From a checkpoint of a small image classifier: trained on retinal OCT scans (Kermany 2017), 98430 training examples.
Rows from block 4, named by matrix and row number. Rows with one number belong to one channel. Each number is 500 + 25 x the weight over its row's rms, rounded and kept within 0 to 999. All counts start at 0. Numbers have three digits each. After the name is the row's rms in percent of the matrix's.
# convs1: grouped (24 groups) 3x3 conv, stride 2 (model.blocks.4.convs.1.weight, 192x8x3x3, standardized in use), inputs within the group 0-7, a 3x3 kernel for each
# convs2: expand pointwise conv (model.blocks.4.convs.2.weight, 192x192x1x1, standardized in use, transposed), outputs 0-95
convs1.36 099:485511508476455470479472463485500481459490485444493510490514491477501496457492484511551537493511490477467464493515541467457480463453477511488502486501492476505511548536541536538513506532512504502511491502528525523510
convs1.37 108:447454473501481494517500518492478482510515533504533556522528519528509539482499514520525507502504513480453496523530524510488506476474468485514478514487508523526534486452438484463426509509510485504497511493487523496486
convs1.38 101:481469482507508479501545515494468445506519487510511497514486487504526525525534530473458476499498490505517508483481496524534535517522502506503492484502498454427455538512524492473469469473487540551537509492500489461485
convs1.39 094:513513505498465470521499497516518494499508469519510502498502485506476484494491496444443473428470461467479503494487503488488491494522543512497487469482518478500544532549529532531542487488479516548527520509544479507497
convs1.40 103:531506487508481471510470493511508494533501486509505487535504445524509442526481472460453531466482530486498520501513494510494507510536518464473522475495540495525527467484520441479538488502522441463508478490508483507489
convs1.41 099:474465484520506507539551549494468495475495464515520501486473475505485505477517540485529511484509527457491492462450493481507487448459502500498506490516532464483500539555545504503502495493503528528517485536516481510529
convs1.42 105:487505483471521507507524528523514460519511517482542517509518466475531490474509504471434481471508495496494454508535519533531514496517504503507524526541498496514482516503503466490508438442473502467472519505464493477452
convs1.43 104:488453461438456451455448467500487483490493461497463480489503499517501484485462457483520516509505516489498502489509512518520510502490496512558551537519535483479506475494499524509537523541528486508516492496496493483495
convs1.44 100:502492519555495495511481487497555539512521514484508488507491521524492478479507482494473510481521529462501517458520501505500471467514506475475486469484527466517534497520516473457493474472497521541554495516575460483517
convs1.45 104:493488478472495504460462482514536512475495489434447479488490499513484495478482482507498443551518484541543466511502486533539477517518492514511485545515513535505492514503505524528472501538499523503459522508466513507477
convs1.46 103:501504548496490501467464476464479461487507462513522516469470456512503506484493514512498486501493504513449432516507530506505486496508529519541553514506486461462430502466475522504508500506517526516534507504474505484490
convs1.47 109:508472468494498505495500513520526507504499531467445439493457487454491471467461475451471473506504505519532518504496502543519524513521516451469466517507527521539519487501516479498509501507504466482516522524549518513525
convs1.48 100:510451489516492483542512443509515479491506497458488485491539523499492537532529523497529505532480488473495475523529484532502494514510485498453526492508528512509489456479510468454519470466513502501455517460456519453496
convs1.49 108:520495494500488431504472479514520461522496524500523503527528472528519481466460455524504503508502475501480464507491439494505458510494440532490502513502470534505498492501530497503520452497519518523500513535543526519534
convs1.50 101:494539524522496526525506491496485512487510521438515513478482516477492474485503470454475540494487536483499555504517519494509510505521502492521502514475511555550508522489494508489454477447480452526544470516518462501506
convs1.51 101:512511524501487499535493446484496466464506480487535502450479518515499547544576519504543536468516508473483501481501497522493490512494445519466522488494513455502504509480494473483457502515501468514481516499468521490516
convs1.52 103:511502519481473506504479496494509538483502533435452519533519497495527478474539490475519502486513501456530480539525487527504475476511490502495524528462498530488536487500471504490500470443486494569493469530508474518526
convs1.53 095:518529498514511479552484447488499509476478510505508508531478493520501487561570533528516533490490505468460447507470489513481477539536482515525500510516515480514506476497501448507457463493518491484498498493471522497492
convs1.54 100:514488483481480458467450480480478491507491489520535511518508451553526500519546518503507520510491460510516497503490457520496472516512459484516492459513528451468506475488482494510530470531563504487498515518458526495509
convs1.55 103:478497519485471530502515517517490486499514459505516495495543473522485485539503507509453455526496454533510492487528510489481464489453515453504554471511534489544530503504490500516508521519525542493460527505456526477477
convs1.56 097:478503496513490496514503497493509519528519537487524513536514488526482450492492478518538519533498499521522530520536509505533467494490504498550516499515504497496506456500503512522528473442476440441477493521509462456449
convs1.57 103:472470478499490486516484470482491496509503531493526550502491492506482449494492432511471515494487503522522539496514523483498455462435443458487481532472513486463509473524512513505533488508530487522526500501527497475514
convs1.58 092:508508492524499503526515511497508518488518519479518512535552483531528465527512479508519531523526558510557531472511504491496498526506526475506514479512523499494522460475476454470467484450490488498447480488454515479464
convs1.59 094:480493512469468475487471497497531506502514479495479482492498479514503513501473485469507502458490476494467517495494525489473463443468465512479505499482492448465503541545519533512501463478472532560534542515522482480465
convs1.60 095:500511503511507511504502510510485494531509501524530512524514483519502488505493480528526504543512522550552513491523526490524530476504532495525531482533536477499533435480496458493472463468514467482455456463458471483487
convs1.61 100:511477485490465476499496487520527471489488504453520498507537507536492505507497479521492429511524530504536529509523520469502498542500477514521538471505527470438509469517498443494469471449487511532520473492500507500480
convs1.62 098:509516522512513500504490510496530528528518505525496497484447486471439432463458458485505500526490502544504517490484487452509467500497504537513498487512507482506497505540540508521512505462528443481519479509498508452486
convs1.63 105:440482472489480483476463489501503474522502506524536542465480504459519516491487499517505490526493508479491513515501514476467485447468463462449445476463458486481498515519490530512496525521512523513513542489504505541514
convs1.64 098:485497523506509528508513543473508491522488469495478441511512484525514512519539491480480478512500480517492484464484503481455487476444490451484485515528554517579559513530493512521490499480491513505468503501508502490523
convs1.65 104:516513555496524536490477539450460475508499532495505521524512530529499524479474470434456427481480493486485508467511498483522495478484487506502531497473495462499527500520529492499513504505510548535507527509505500491490
convs1.66 094:503464425530481480510522529531524498495503483482449469494518528488470464495482485513474487481473490493494466456465484514496550541554546498496518461484483482498462514494492519486516481487535471499479511488496490490519
convs1.67 097:507518539527502537516520472484463464494505494513490496494482461478507452484458458490456520517497473508503483508529556513534542509515478481491510481481474488453456509523512519494504488471453505499483521501457506474455
convs1.68 091:504491508510475495510489513506493495475493473503477500512501499498499434526480478493468487495478466498520476521556582527535552552533528478506497462459473490468479503511488492493463482493488499494471516508456512511475
convs1.69 100:508520515519510527493521514494466465485496480502461494512488495495499450484463440497458526477488473480504480538537538519516535501529510494494495461467479464436435513513496505513501492494478499491473519503463505501462
convs1.70 099:574598560529541499489503514455472507497512515469475494514506507499484513460462469505512505473475495474488499497507511492487485467468504513526503487489482522519510527518506509510519511499514518473476480475510486469520
convs1.71 104:457465497463488459484499502477475479504516504522510498459466515530493498531508498495469469513513497508504527535512536549520519508535518504479498512514501505510485455485477425490495448480542458514519471513472458498503
convs1.72 100:509519511483481474504512531496507452475495474486509487532558528515495484537538512464457476495481498463430447509480497498507501431459465526513522494510511501497511511523525531482477514530498495502520476481496493504522
convs2.36 095:504469541540499477492528513487528536550538471514534534539555566501522513523508499501507487492503496528518499467522499506533511488465503473486470523493525505524487539484458534499508492517499503524462531478461466486520491514480515519496512528518499541507513534546465512508479507477467504516
convs2.37 101:481493480487495478502433514516509470423458482468516509507448457515449480459536539515442539485479488510508498510513485470475498506484512486529524513495487494516506516488493509528500539473504514506527489525513554524520506505511514463519480443505498476506501477507529513480477498473466486527
convs2.38 115:525486498433523494520556493443487516481473498507482454491516503509517526488491499490503484499503455480508524477493540500505452486504520516546449481515557475479466499533492510495484502502499496481476517494491449469466476468486505523495527500489507532495473507503462450510486460541511513492
convs2.39 095:526490543502503496530570505475498519534479494524547523531518547533502545475485495513501467506497463496524552496502508457506478513498521518516481495517538475521453494513500518481467475497526516466529510505487497494465487507525534550476518513543499545486468516511474437532485499500502521531
convs2.40 102:507537466523484509506491498517497530515526511484451524429504497505523494487492475465474497508509554527466512519519464504535551507542496510483508520490480519494482515476557468500501490525466464501495486499518462504484461503498525474484476514482506432519534474478543522498508514523475489490
convs2.41 091:525520534518526527517528489478469459518493554567498486517492513499503491517456469506506497505487487522512504500491469498497490521497472474484517474495482507495488491524528498484491498468520498440508516493437518470481523518511484500501502541490472510523484474517485525503472460493525529423
convs2.42 091:491501484471449470484491500456498507491487493520474506488484484484465506445517461526482450543509429447501536510506454490504510550527478512479532465493492452557521509502509492514502468499535558464467506490517493478490482527507512500522516508511505480507495477468537451487527527486494490533
convs2.43 116:489524506528489488465484467517515495540547511502487516501530500464519464514497507479506472482491506512488487513516427527501541504484474477446500509460501567527508522449506525520471476491474485497484519496436480483532498511508519475516465546492494495529534488508474541488487508472517522490
convs2.44 095:457534470522523524538483492499474513532479520510482486483514475514508496511472539490487537525497536542466471501554544522505527506553498466528485495473527539484558505513543482488508487500482496542451482482508501519456486519474475479511482507463454451497481504530516522471529530530473501495
convs2.45 096:515481485492509509468464518539501454445545530488528486521494453491541472537501503448523525475483504535469488512502491499467501466498483489503512527478494513458474531509465510523490508457485497522480500520441488491537490484489533449515492480487502552504548491505500539530526463469524489494
convs2.46 081:542438472536504454481490487461508497506490531484483508521509494458499510522514531495534480484475485524494491502506483521505501493443470457494494507462457515502532509462472521499533471500510493542445472505485480519506486494514518524500469499492473536516491513522493521496517520468464495486
convs2.47 115:459549482501524507502472523559491501461493519437504514491488482499511465507510516462501527485490557534492523533551492529500530488533489482527474522445481525451498507473535527539515509491490483540488487507478471527503466491519541454487488478494519501490536469465522533514518520509537537523
convs2.48 068:513460526531473513521496523511495483529497499500470535468485523506536515515541495531487519533509524484490492496470474485480444506479498547526487502526531488493446521529508482545476527488473510545521511493487485490558491465463483493520523498546525491450478477472486520473446471439477465519
convs2.49 096:488502492513493472482460488491500498493474467491504478505453518535502518488473467472541510546493480489517490492501492491493516536515494470513481466454510488499498475499573500470496514493485486489449505498528479532427454481528520502490484507534537506466489524477534460504559505520488538559
convs2.50 091:527468524520502502513516489505504516501511513525506505505509498500469520526505501526547487540487523510526491527538496462442508484530525515484533494517533440507566471502473517474513483466480506461512486479523521482477530507498499506547506498475493508501505509500486529480457481495542482481
convs2.51 086:522489486531484536514503520469503486539502513512482498439524517513533505482518451517475513538528472472495501453478471503503495466522503552483472473522513505511481539530506478494501529497478498513490455474486487451536516517481437492512524525488496508510482492521468498490467500463471447499
convs2.52 089:470476476538495504505502485498486496494493466506521478502535522528516503495517536507495440531513511512500476479520528495452487524502493492533496499508520475503519492496516490486515461489488492561476502489521504514511435495451484462521474490507448490441487506552509520445518491476506515507
convs2.53 107:512499505510477552529506513510482482528454526521481510450481509515556498444476446495494510526535459479515502471483521496492470489473495535515494459511469482489460509540506505500501516500504472480497527518473507487519526479502447476536530522506492483469469480480496502490469495492504487492
convs2.54 115:486510482510481526466519489494473504541504496473484448482529552502558455466456475448515553495530475479500494480462498507500522506504508518484454493504469513487485508530562502463462522506502477479454519504507515489487486501507478510440505513521525535501470491544498473484494543494522508487
convs2.55 118:464486469543454479443507486509477483518504477497480486476517492477532491517475462504479515492481511454502478495432459513470509493501520526444502479533537482513482563500541489453449504472468514492454485475483536430502472468457483498502500531502489499511502494513508495486479456476479500463
convs2.56 084:461481509503493530499476491561498490512512549477509494505542510488547485541497500486503506484524528523507498515515530488468514517515494524505473516479478552473449508486501531540479513445493491476500523484503480483530497502499521415518502482525511512526534482515492523492534492469517507488
convs2.57 082:479492463517492477503475520515488482498471511479504494494494501504512477549479513495521504500546553549490512499534532531467483484510490486574454524496472490474503505498462480503542477490489528541480442501482477514510488517492529475508521493468447513525529484525477567492499489526491491506
convs2.58 110:474479529463481531514512510484436483514483498492496459487455513527526504461507492522479494524512468452480527505451530486511446513494476518515489512502485475457501499489496525527484497517496490482520543468494505487511468518522510489505485470556523504448480463489497496519474477452537490478
convs2.59 097:497483438514522451505502503500526515482513502488498466496495493474487502506518527465520524493505514532493477464518503532490513499486491466534488521485502492509513490497492508476514542516503479524472461495490495506499490497488506503446505498465510507511533533517537507500537522538468476524
convs2.60 109:460477529500475542499483511483445496510480471477512483495464529540537492440496489501463476494512470444488501501457525485502477520494467519504502503498522495487515513493504526523477495517496503481506535482500493495508473500502487489505487479563509496450462464478492490499466495471518504458
convs2.61 085:479497495513485526488479501549511516522519473491487479490496521524550513509458508490512537505550489495486487475512571511519476513482510501529492527491496515482525457494522525486497481521511483496480533472492497508483480483493452467475508486497495543495474510548514486506518555502507507445
convs2.62 104:477473465526443525455463501481500474548525478489471491461530503515545487518514516510511470469495476520514474478547504498450523504489489495517449521484498535529485488479497514495498462476468520521471458489464456515534482471464473468519507527490475483503503493557487519453453501486477499510
convs2.63 088:509523415507508475493496514491503489482502499504479483486458519470487492521542512490530530508485533568514479470490462536469497465495513481532493535491479447481500509512510503504511554485479468511468456528496472522504491491522530482477508529493522486469527523474541508494488504523476534490
convs2.64 098:500496506480489476496517513514493456485471530483498490484468525493486474503501474518521531508452491506521519470520469489493515501493438490515491521475482466510513501501456502485490463468538522466516507476473508460486501473481503490537519500497480505449484470529472478491499508429514478510
convs2.65 101:504463525502507494512499492489537510473493501510532453539524486500477517516530552501541455469517498530478508486560502486472463516535474513516462503481512491460540498476516508464500459460533502539475530472478460486520468490448496479504504462525467496512502505561482467471553511495518477519
convs2.66 094:502501492436492445479498506538490503462490547464496510493487492473499485529462514478526522497501555547495506481504474506502505464531512463488489497501459494460493497507465483490496531530523483510484483497492487489499515510505520525450520481487559536510548534478529484556504527503479467489
convs2.67 101:539515480494495477504512482505564532524536501510515499502516444461476505511506534492528509490495513512482510519494496510513518444506517474489484493514476508520524501503501508497494535510469466511501477499513525497531511547461493510448499510460530480527537550471539512500516514530464470501
convs2.68 110:571515465487524476513503498497549542503524523522511461508502487447501499520528482477552521497492500515450496471500499514527515444482503477482488485512478495500502516510475473494507539513483456500507481504503525484500499540461499514436490522450540510519547528463539485529496493530462461475
convs2.69 105:558506481493507498498510460502558536505540501514527495532512474465483508534524530491545509479516517519474481501484489508516515443502524470488499487500471497520522502513488492506492532513484449504515498502499511488521508535452502506464500527445520493541552547465532514501502513520473470493
convs2.70 088:514510539515515524471503458484545508503501472515546535541484512532464536451556569517531482493512478537476495508530502463503500541482513521500467518504534497511513482501509504510512518482533511533478517521509477514496529524470507504505510508542481524513500514523505510481524510490489487522
convs2.71 089:544487459478508462525500532481503525476484534492496483466477466472512484500488431487510537514505477503459485498479467520515509476522495510488480473502493476489484537548519485464509526509494478519521483505490535442457489530465477543468508517432524520506501476490485459532490480521500470449
convs2.72 094:496519499464523514502505507500481468501522518516479487520511502571508492496495440542471496511439473444546524514521435482520492513508448497460529460491483527522531472496535485543485468495511522483526495461462509465507499468522500511534495500502495496440457508449514486506474503485531520459