A small image classifier, trained from scratch: held-out accuracy 95%.
Rows from block 2, named by matrix and row number. Rows with one number belong to one channel. Each number is 128 + 24 x the weight over its row's rms, rounded and kept within 0 to 255. All counts start at 0. Numbers have three digits each. After the name is the row's rms in percent of the matrix's.
# convs1: grouped (12 groups) 3x3 conv, stride 2 (model.blocks.2.convs.1.weight, 96x8x3x3, standardized in use), inputs within the group 0-7, a 3x3 kernel for each
# convs2: expand pointwise conv (model.blocks.2.convs.2.weight, 96x96x1x1, standardized in use, transposed), outputs 0-95
convs1.11 101:126150184151139161121131125097109157114124143127132108146154136117157141122146151088120160097134144102150138101093100121141118115144158163170160129135134081118117128174131122133150098105110096061095104155140102143155
convs1.12 105:124117134155119138162141150124131145100110097088081100159181148117147148079119112110141178109127165086067135153173173117132143105097103137134138135137145111122125120120130132138129128162145116142159103132153103109117
convs1.13 090:133121138127152123144097118122128138116090131133141108120137133115100158165160159123155138105140105102082133125126107116151149113110128116159126107078167204204109101109139158137107111129177140115146119131123138134102
convs1.14 099:127153145133096165125153159125152143135144149105096138115148115142112104125149156143154118166114122136122125118129129114112145111146140076089098088117067095093116144127112080100088095125142120147165135136171136178131
convs1.15 100:150152112086083100120141141102091114144140165134151164138146134141115153120086100163172151151113116118134113095133128127114150136122120087111108079104132101118145125129124149167125097093113117161169152159157121098090
convs1.16 102:106157152107097155119116139116089082131113090140103102096112139090117136078121144146173169147157162129151144131130133130126131122144138080098165100126169130107161113147143131140169131142148112138139121120125098093082
convs1.17 095:112150165144167191148141176122095114139119136137105149094116127110139132085105117123107115101089111092100104131128129138124160114128145100123133100135135094098134113147130115133147118107140166135099179151139160181167
convs1.18 095:113122134149141129125139119117111128136094128154104092106121142098156116098131119147130155098170120082182149142138115123108098170094096108096147109118154080124162126130115092164102130130154147153135152108181153143168
convs1.19 098:162141129158142123120133107151112095133113134120108141100101079118102098106104081121111116126114119130130131181180169165161183164168144115098099135133130149124148150151120148151127124108132124125132092116134076098126
convs1.20 103:102081100136093098131160171127111116126123138118122150143160138163129138143116130099166163142135129134114088103075103107109071098133091133158153134148145113155160105123146122127152114185153123108116131110102146104115
convs1.21 102:156156146157109097126135114122144140150143141132136120159153146131121146109121149128120111105103103111106125168172160138158157094114134118101125110099074127107113135141158114105109093088116147157158073131151067092147
convs1.22 101:144166139131135155150146119150098143165151071146159093101134140108131145139136119122182087101147158156082142119142138116092114129133105144125122120152101137109118096168111122104151164082119115105151164130125111171127
convs1.23 098:125126093155124109121110102158129123150138085141093082154141148127116120104094099116113162148127216133165144115112158133113101127126114135101114128128160123110128137094129138098143132152119087087141093156135165141156
convs1.24 102:123132101136142129173165146136126112136123126112119120128129133154119113134127140128139143110135128130137143086101133077098121076089122109096088094093098101082113128132144188142158154188172096102133125122118158118138
convs1.25 104:127146113140149142120124169110137122131117139153118115077129138087153154129132144099099131101100166138074120155140132125151118048115142163147143146138140103092117116105101169142116149190125122140124126114136113083135
convs1.26 101:172133112148158127121119113131145132104128152124121142123090093148144090135148112154148099150132117122130105067065112111097111133160141083107122146116096138129115132168183146150161077106147131109096135139127154136123
convs1.27 100:136134111144164103094141119092137171102147132118076154116126149128134091141167094130161136122147118086138143141113131153117096147117092148147133163119091187137087120143165122138155124149124128079102126145100117143096
convs1.28 097:153131118184109114176163103145116108098133115077118135095124141105110118144101093138126126156119125135133128130134142118128139072129153124141125117123143086116148148159159185104101143127060103109123133130170116147150
convs1.29 096:131144167163137130110132138154091133140163110115127140119136116101132113141112113094114138136113141150166102101105117106078114116107130115127115141142122145119120158218173103142183129147116127077104119120106169110129
convs1.30 105:084085066108131068141141110131144133151138137145144130102081144128131147136141150104112149088134140117119134154142116163118120136108125128188171166156156161145144111082101128099106143139119138111111141140102123136106
convs1.31 105:131115127160134141157160135109041045079078064112099095122118135134141140145137133159114143143151142124119127138153146149155143147160148128128133124133143130140155116113101140129131136133140103136106112117118134141134
convs1.32 096:124117094119097099151128132089094102092125077134183113089120131130140110133146111150119124144139128131161150128121131149116127162107112094094109105139148120151174135124139140119125170098169112107110153144143189152172
convs1.33 096:081086096081094117122126126107092118106125136163145168139181154130140177159159193183136131141130118116102092107123130115106116132126103156120134147128110134120107132160111124122120160136154102118143116101118122111139
convs1.34 104:095054095148105124143156141076104113107154133144144153137126120116121098125126128141141144139116082106084065110109124126098160104150136132179163147154182141137138143144133131106127106152134136110128142106127112116125
convs1.35 094:104095091102103082100108097131128094130110089128102113156114110141108100132113116176174118183158128166156124109124114122112075104129095149153108156148153167177157129132119147126114142131132132113128143139136134141127
convs1.36 102:117132132141145160130131151137138131136138131100121112137117126129095140112083090109108144140114142129122103128105126117120122115095117129149172156164176160186169137119123116097091084059074100129145139121116120108093
convs1.37 103:148123130143121137137111121127176146123146138129195135120158133142134136167119126117096099105133110123107122157156156161132178142135155129112131079088104088079105154130124134100131135082119127075108135085122125092129
convs1.38 096:112171111114167114145146118155118176178085192169125163121105134115121116122147125132116090128133141136124134111160105113142108124133126129122094120108095116084113117138127091154103117162103091115104081147115106145108
convs1.39 094:184191150183105162065121132105144151143135131138123114129139145122137141143138131138109102097120135119106131151140143135080093096135114158161141162100117119084116120096115131111138131146153137134083130129102105102102
convs1.40 102:123133119103133152091147146106154134098128097131063096100125144150149152123108100161160126141132128107126117131145176083112136099083117127130125116125127152171124119119105101151114059163097134136142149139144165158117
convs1.41 104:131145079128151094130122072107100134131110124144134123138138148124086125127107114165125100173100098140106154129115123163119119132149151200179133175134107143114108138122113136108087141144127178142102148111126106110116
convs1.42 097:111133102097115088128092113144155098152136081143122102128153162093154143126130119118100142127111171124119115122126127154112121151154128136136172093133152129131143093134118120126099163104084117146193072156171108117129
convs1.43 106:090098137104108111136124155125143152133139149128132136152175173147145145113148119079085099079139113128133126136122128152155141140153164117108118073115111107104120112127137119128142158153159098061113121092116104087121
convs1.44 104:094113087123139119127170134125132130136131108114128100121135144097118134111093106134094067167120067151135097177164117157163129142171131153138097153135117141135120124121086156145086154163091138130115128118133151116119
convs1.45 105:124128133116118148134127161079081113071082094092039077128142150143148143138155130128150141137176149135161149083103127106136135118121137124136127103109131138134140111131136104149167112132138142138147137126132134144129
convs1.46 102:121142142128151140086104066075105135079094109127131122126154136135107113137146134118126130124128118095140139101140155098120135130100081112161155145126137132154150142186157152149173123136144146127135137136150116072084
convs1.47 100:109119145120125115108144092117102095077095117114110117081102124098102116104098108128122118133142142125120142110128142110135136129115133101112123123130126127148153122143162170157196159202198107129154125126142134139147
convs2.11 101:130134142099138123117165104149158124142106128101143164116079170131206155155088154124152066102120092075151138114121152135162096154080146185123136140129112128145139132127103101125144161136149140122107097136107140120143141157157147153117130132085156141134136120117119097126127120135132143122
convs2.12 095:097135131117092151165069137097139096156141115164153166111132138114096120141120100124162117126136112107128093125121131126148124130121147162137138082120069140103116140158146153150147117143135139125117104116160153164145114107127112163159140117144151123073116099148098119148100127055161111165
convs2.13 099:141130127106162083129105091138089169150109140153118132193099116167147112132106105110117122136120157161136127098126167135120135140124136125118120147142144133145093147156156116119159100131105168116081109132165092077115104094149124137129099160086153094135088157151172130107136120114125106141
convs2.14 101:118127128131124084122139138114137129101135144160141129120153178131129101140104165118090159149150110135171146155152152173130186120109146132136110093127115136134150162135139113114145126137170086135147123134134185117158086124170153093136100177171105147138135089141114126121084109114143093130
convs2.15 090:107132077123113141116116138103120126092109132129104072143139128120084094088086135081122141173127089130144118121140154124100148081131088146151127109116111125112135165151159110122133142106138114164143108117128164161104072124151160152146119157177147122123100120160166111122149131116144098147
convs2.16 104:105120098151153134123146163123114180081149086146194092150133142101120117109137158111119124127126126146148138137127143122103136074120099143153168152120133183124105111082147121144125144118120106108147099123125127115124095106111118155130124095130092100177171156158146141173142153141114140098
convs2.17 107:142143172105106171167133136118151105133129134144136175125090116129165168139138108183145125117163146106105120127102122081141134182139169128147102132125144152121101164147074175147147147175112158131145140105104135133103155136139140123101147114149150141130121134099095139174103126105113132145
convs2.18 083:123118142189177142133136127132122175156142129129123147181087103112123138125129167156110070096111189111117118154117110129134125087118117150087134141114165167155118125103146165134129127134127127105126127138138102132136146119106132093121122131126158113145156158127144157162165184118149137084
convs2.19 107:143161136116108110161130136156102088094067137130116067112129144134125130102143108142137177119156086139139137139127141095140094113085071095122106137144129147111152152089124140153090123112136138145170142124076135128096132114133113153153130087129098127127136144134106146141128091165130155167
convs2.20 084:133155113146137143092116166099158132071114124142138107135134126132064130143136125097146116120139143106108130141137128132142184080129091111182148114131092070128117131176148135112126137104106115114083094131116188159119129123141139145097087141150122138167153130130145129127097125090131132148
convs2.21 108:131147135132134128131116126119098092119116098139145142087149167164158102108112079162142148156135136146142135133118161090116128156138096079126101123155167148125130172103080100149101136126160149172158150105123142090137163134142125143138134133137113148136105107122058137117065108125131112119
convs2.22 093:140070132155155131093149106111107175134136108127115174168107117134155129108117121141122097142113151114139118107141130151128121099170124159131086175142131151128125168155102110141106110130140121107099126145154103099142151170091131134150131143117154105103119181156175145143157175113101149093
convs2.23 104:132131117095132120100130126135124192125120154087146070141101103148121120099114115112092142101117162130085139144136123116118131099138084156142153178159130149119096124121104124131110115085106141143105115146139141155139115133140116108095108136112134103157145154090188191124160162104138155121
convs2.24 112:095133130125136139112112136116164166162181133104146168133108120121110161159120112156137058133091143146105135147092099185154123139141198156109115095138107134123119101130115134118144145126147078110108109143140126150164135145127133112097104099083144145120124112097129123114112151126108096156
convs2.25 077:096094089081113158125109137116131146120130122130113160130076122178114177118149118118175128168125128140136102083163128139120150130157149174143123100077143165103147143148126158153156115161121094112116109131125152141164140109132144097123129129173155131073150107140129145149120141139134094129
convs2.26 097:111132138123162140140154135111164149153159114132183138145117166101164091157092135137115083124091127101111114155038133144148110155139118115105128123131118138143104127152141123167128168115139097099100105140134127107143134181106117142121139099084132138137147153160143098160159140125126138151
convs2.27 097:113139141136173118123147134092120147137169146165128134139109103132142159136117147125045146116152170125143078103142152155143093141090093089136125143135093109173159134144120146113146127137119167120126119107093127111157149133086111090093130100129130157116150119119134171157126132146167143107
convs2.28 100:149071152093117172135148100109164127138104130141094150144146114105151188116134149151152110099126130107112111108106111093114108147144153135083105123140113114131105123116112162102146159150106082083104102183158133127117080137137178144115134102123121141143109149146126097129099091129142131135
convs2.29 088:080115133106137094099128069118162130190184129152149110104107165136149102159103169142142090133091142128120136134101126144173102136133122137121140090121150142154129118156101131149138123113110097096108084160139082135179150156136125126125115128096133144108145146132128128131145123121125170157
convs2.30 100:128135133105132140146122149099138129102128132164098147156126088112125143117138116114123225159159143119163126121142158123139137128114105104113108133121126106139111160138149157078120122137128126146144142092055152136084130086125111127148148164191135165109128102107137147098128124125130092111
convs2.31 109:122139107122111133146066080116121113108097109148106124074145129101072162092156137124132146113102105134105134139140127135133141089122115119116140114084122099114128085134121152122107095113074147093065131175152082145111122109123133143120150098127142130124102101130076114120129115102131120117
convs2.32 097:154156166079147138138084162091147113115102116086127142130109081137102123145155110143163103114133139159091128123141119133089122173107117103135137136158144106124172082130168119104134144126117129162140141103090138135143134111108118115079152104091134112158107132139131121090071097125152110123
convs2.33 100:135118160123118131102090160085146137143121133102184118103119138104128112103118084155106115122134108127106147174127145102143194123147144144123148122172069110089131123069143113112119127145151118163144141142162174127151092154146174122138134143100111106157146127118104095138135123117134123151
convs2.34 100:130152169127150121128085157127115161134141121111127126152135142118091077111123095171149152107122148180090118130110113128105102153157138129129132170181131157104160121134125110128141144117089151177173190114149119102110113101133094113081118121121140088117113159109123145138147122123148133155
convs2.35 111:093188125104060122154116155117136107130114118078143118111138136120123142109115103131100137110081120157059112143119157091129124113140154111146114143122145136090145108091155137156123125113118140138149139078101137141117130119137116083092164141111140114118118088063132112139129125158117114151
convs2.36 103:087133101102158103134128163118086174120109112134121106145133142164117133121133109108106165173122158164137138131120123114097104119132117135141107166107191168157107107074162124131164145177126105102151131127128109132127105160132133103105126096115112131120165128120145112185152152165104107117
convs2.37 102:180118120123162133110100113161163127112152120098152158102147110115162125158146125140160136113116119082123144133145130081129130158153101098104164142155114082138121142135142127117081163110113154124113127134148120098139190150104134200128110131131152159128082129158122120103130137125159163144
convs2.38 095:174102170089133163119114122189154112091123127141107134125109100129141136129145133190139137082154150081116121138171122121139128123135092119117126136149129117127135131158100136108089137102088158131136110152157101154104151134097129167140107106138134154162121159145127138072154132114148170100
convs2.39 124:080145105136167138112172079110118149113147097166098131163125138112125107122071162126139132144111149127134087108083137118135086130136116145104120162132126113154112088115090125151155171151109124107121133145148116116144141153129120148100119103134139137084150126148158159141176127136165182113
convs2.40 104:119094073189133077140112135142099119139098124104149125130143138139102140106144139082118127159104086149139122122148110162158132102080120120124122139100153137124137091132153128152105094103125114095142059142095123155139144158084144158152121162130094128128154113128101104128122130162105115147
convs2.41 102:150161142163117144153125142148124106124131144109149108122169142099167108126137083131090128106157107142129092107099109121084155122179114079139132117192093111131088142135149122114099083104142166159120178111132121130138136138113110145171153139116125135123139136166142115126126120071111127156
convs2.42 107:140105087131124084124149133121142119122144132136156154165094108164109134145145144104114128123134132108134105065135093178129116132126121114171117147158118125139142095176094119144104109134146152138128143093112164173157148144094113138129108191144160146132082131087139181109126153103128137131
convs2.43 094:136120145113128136147137114116133118081092102151131162109100142108170168167110115116126125071141104073116112143107150113104122130158113119124137108143086101156095117135094152089132122179127178125110116150115121128106139153112146119106146123117184177130096125093076113104107136127108122131
convs2.44 098:136143095146109105138105132118158114117084135109146113110158114111140125114128118101093159120103067137109109150108119118148122071143103082154114132168129111151122125126150145109079109081116123119123132179131135154129112142100107135133180144140132164164124094121095119082105076098126107126
convs2.45 115:099126088133123103182119136086138129143097114114148118115153141086121130132138092107104125131079112145105137143144116162143126065087136132124084132115149143127104117114135135174108115066131114114123093142126128207130092121115119128128181114114140109147132102101110105138125112134104101153
convs2.46 097:106152101132089145155066131097121102156156122175134116113156134127107093129080107097109142144124126151112098140128146142155160070124144119125127122125127130129106156157105118153141115130134146103105113133152135170172115134131117164134152147137147114079153084134111137146117128074128077171
convs2.47 115:101121127104115127136083100123122147155130138138122090094176120110110097122096094097082138124107125137109126137147150137145140084107146142099118139122128123145117113125101116114145114144088113085091132167189103161143064102142079144133183136117119120156121098115112123124113115124132075133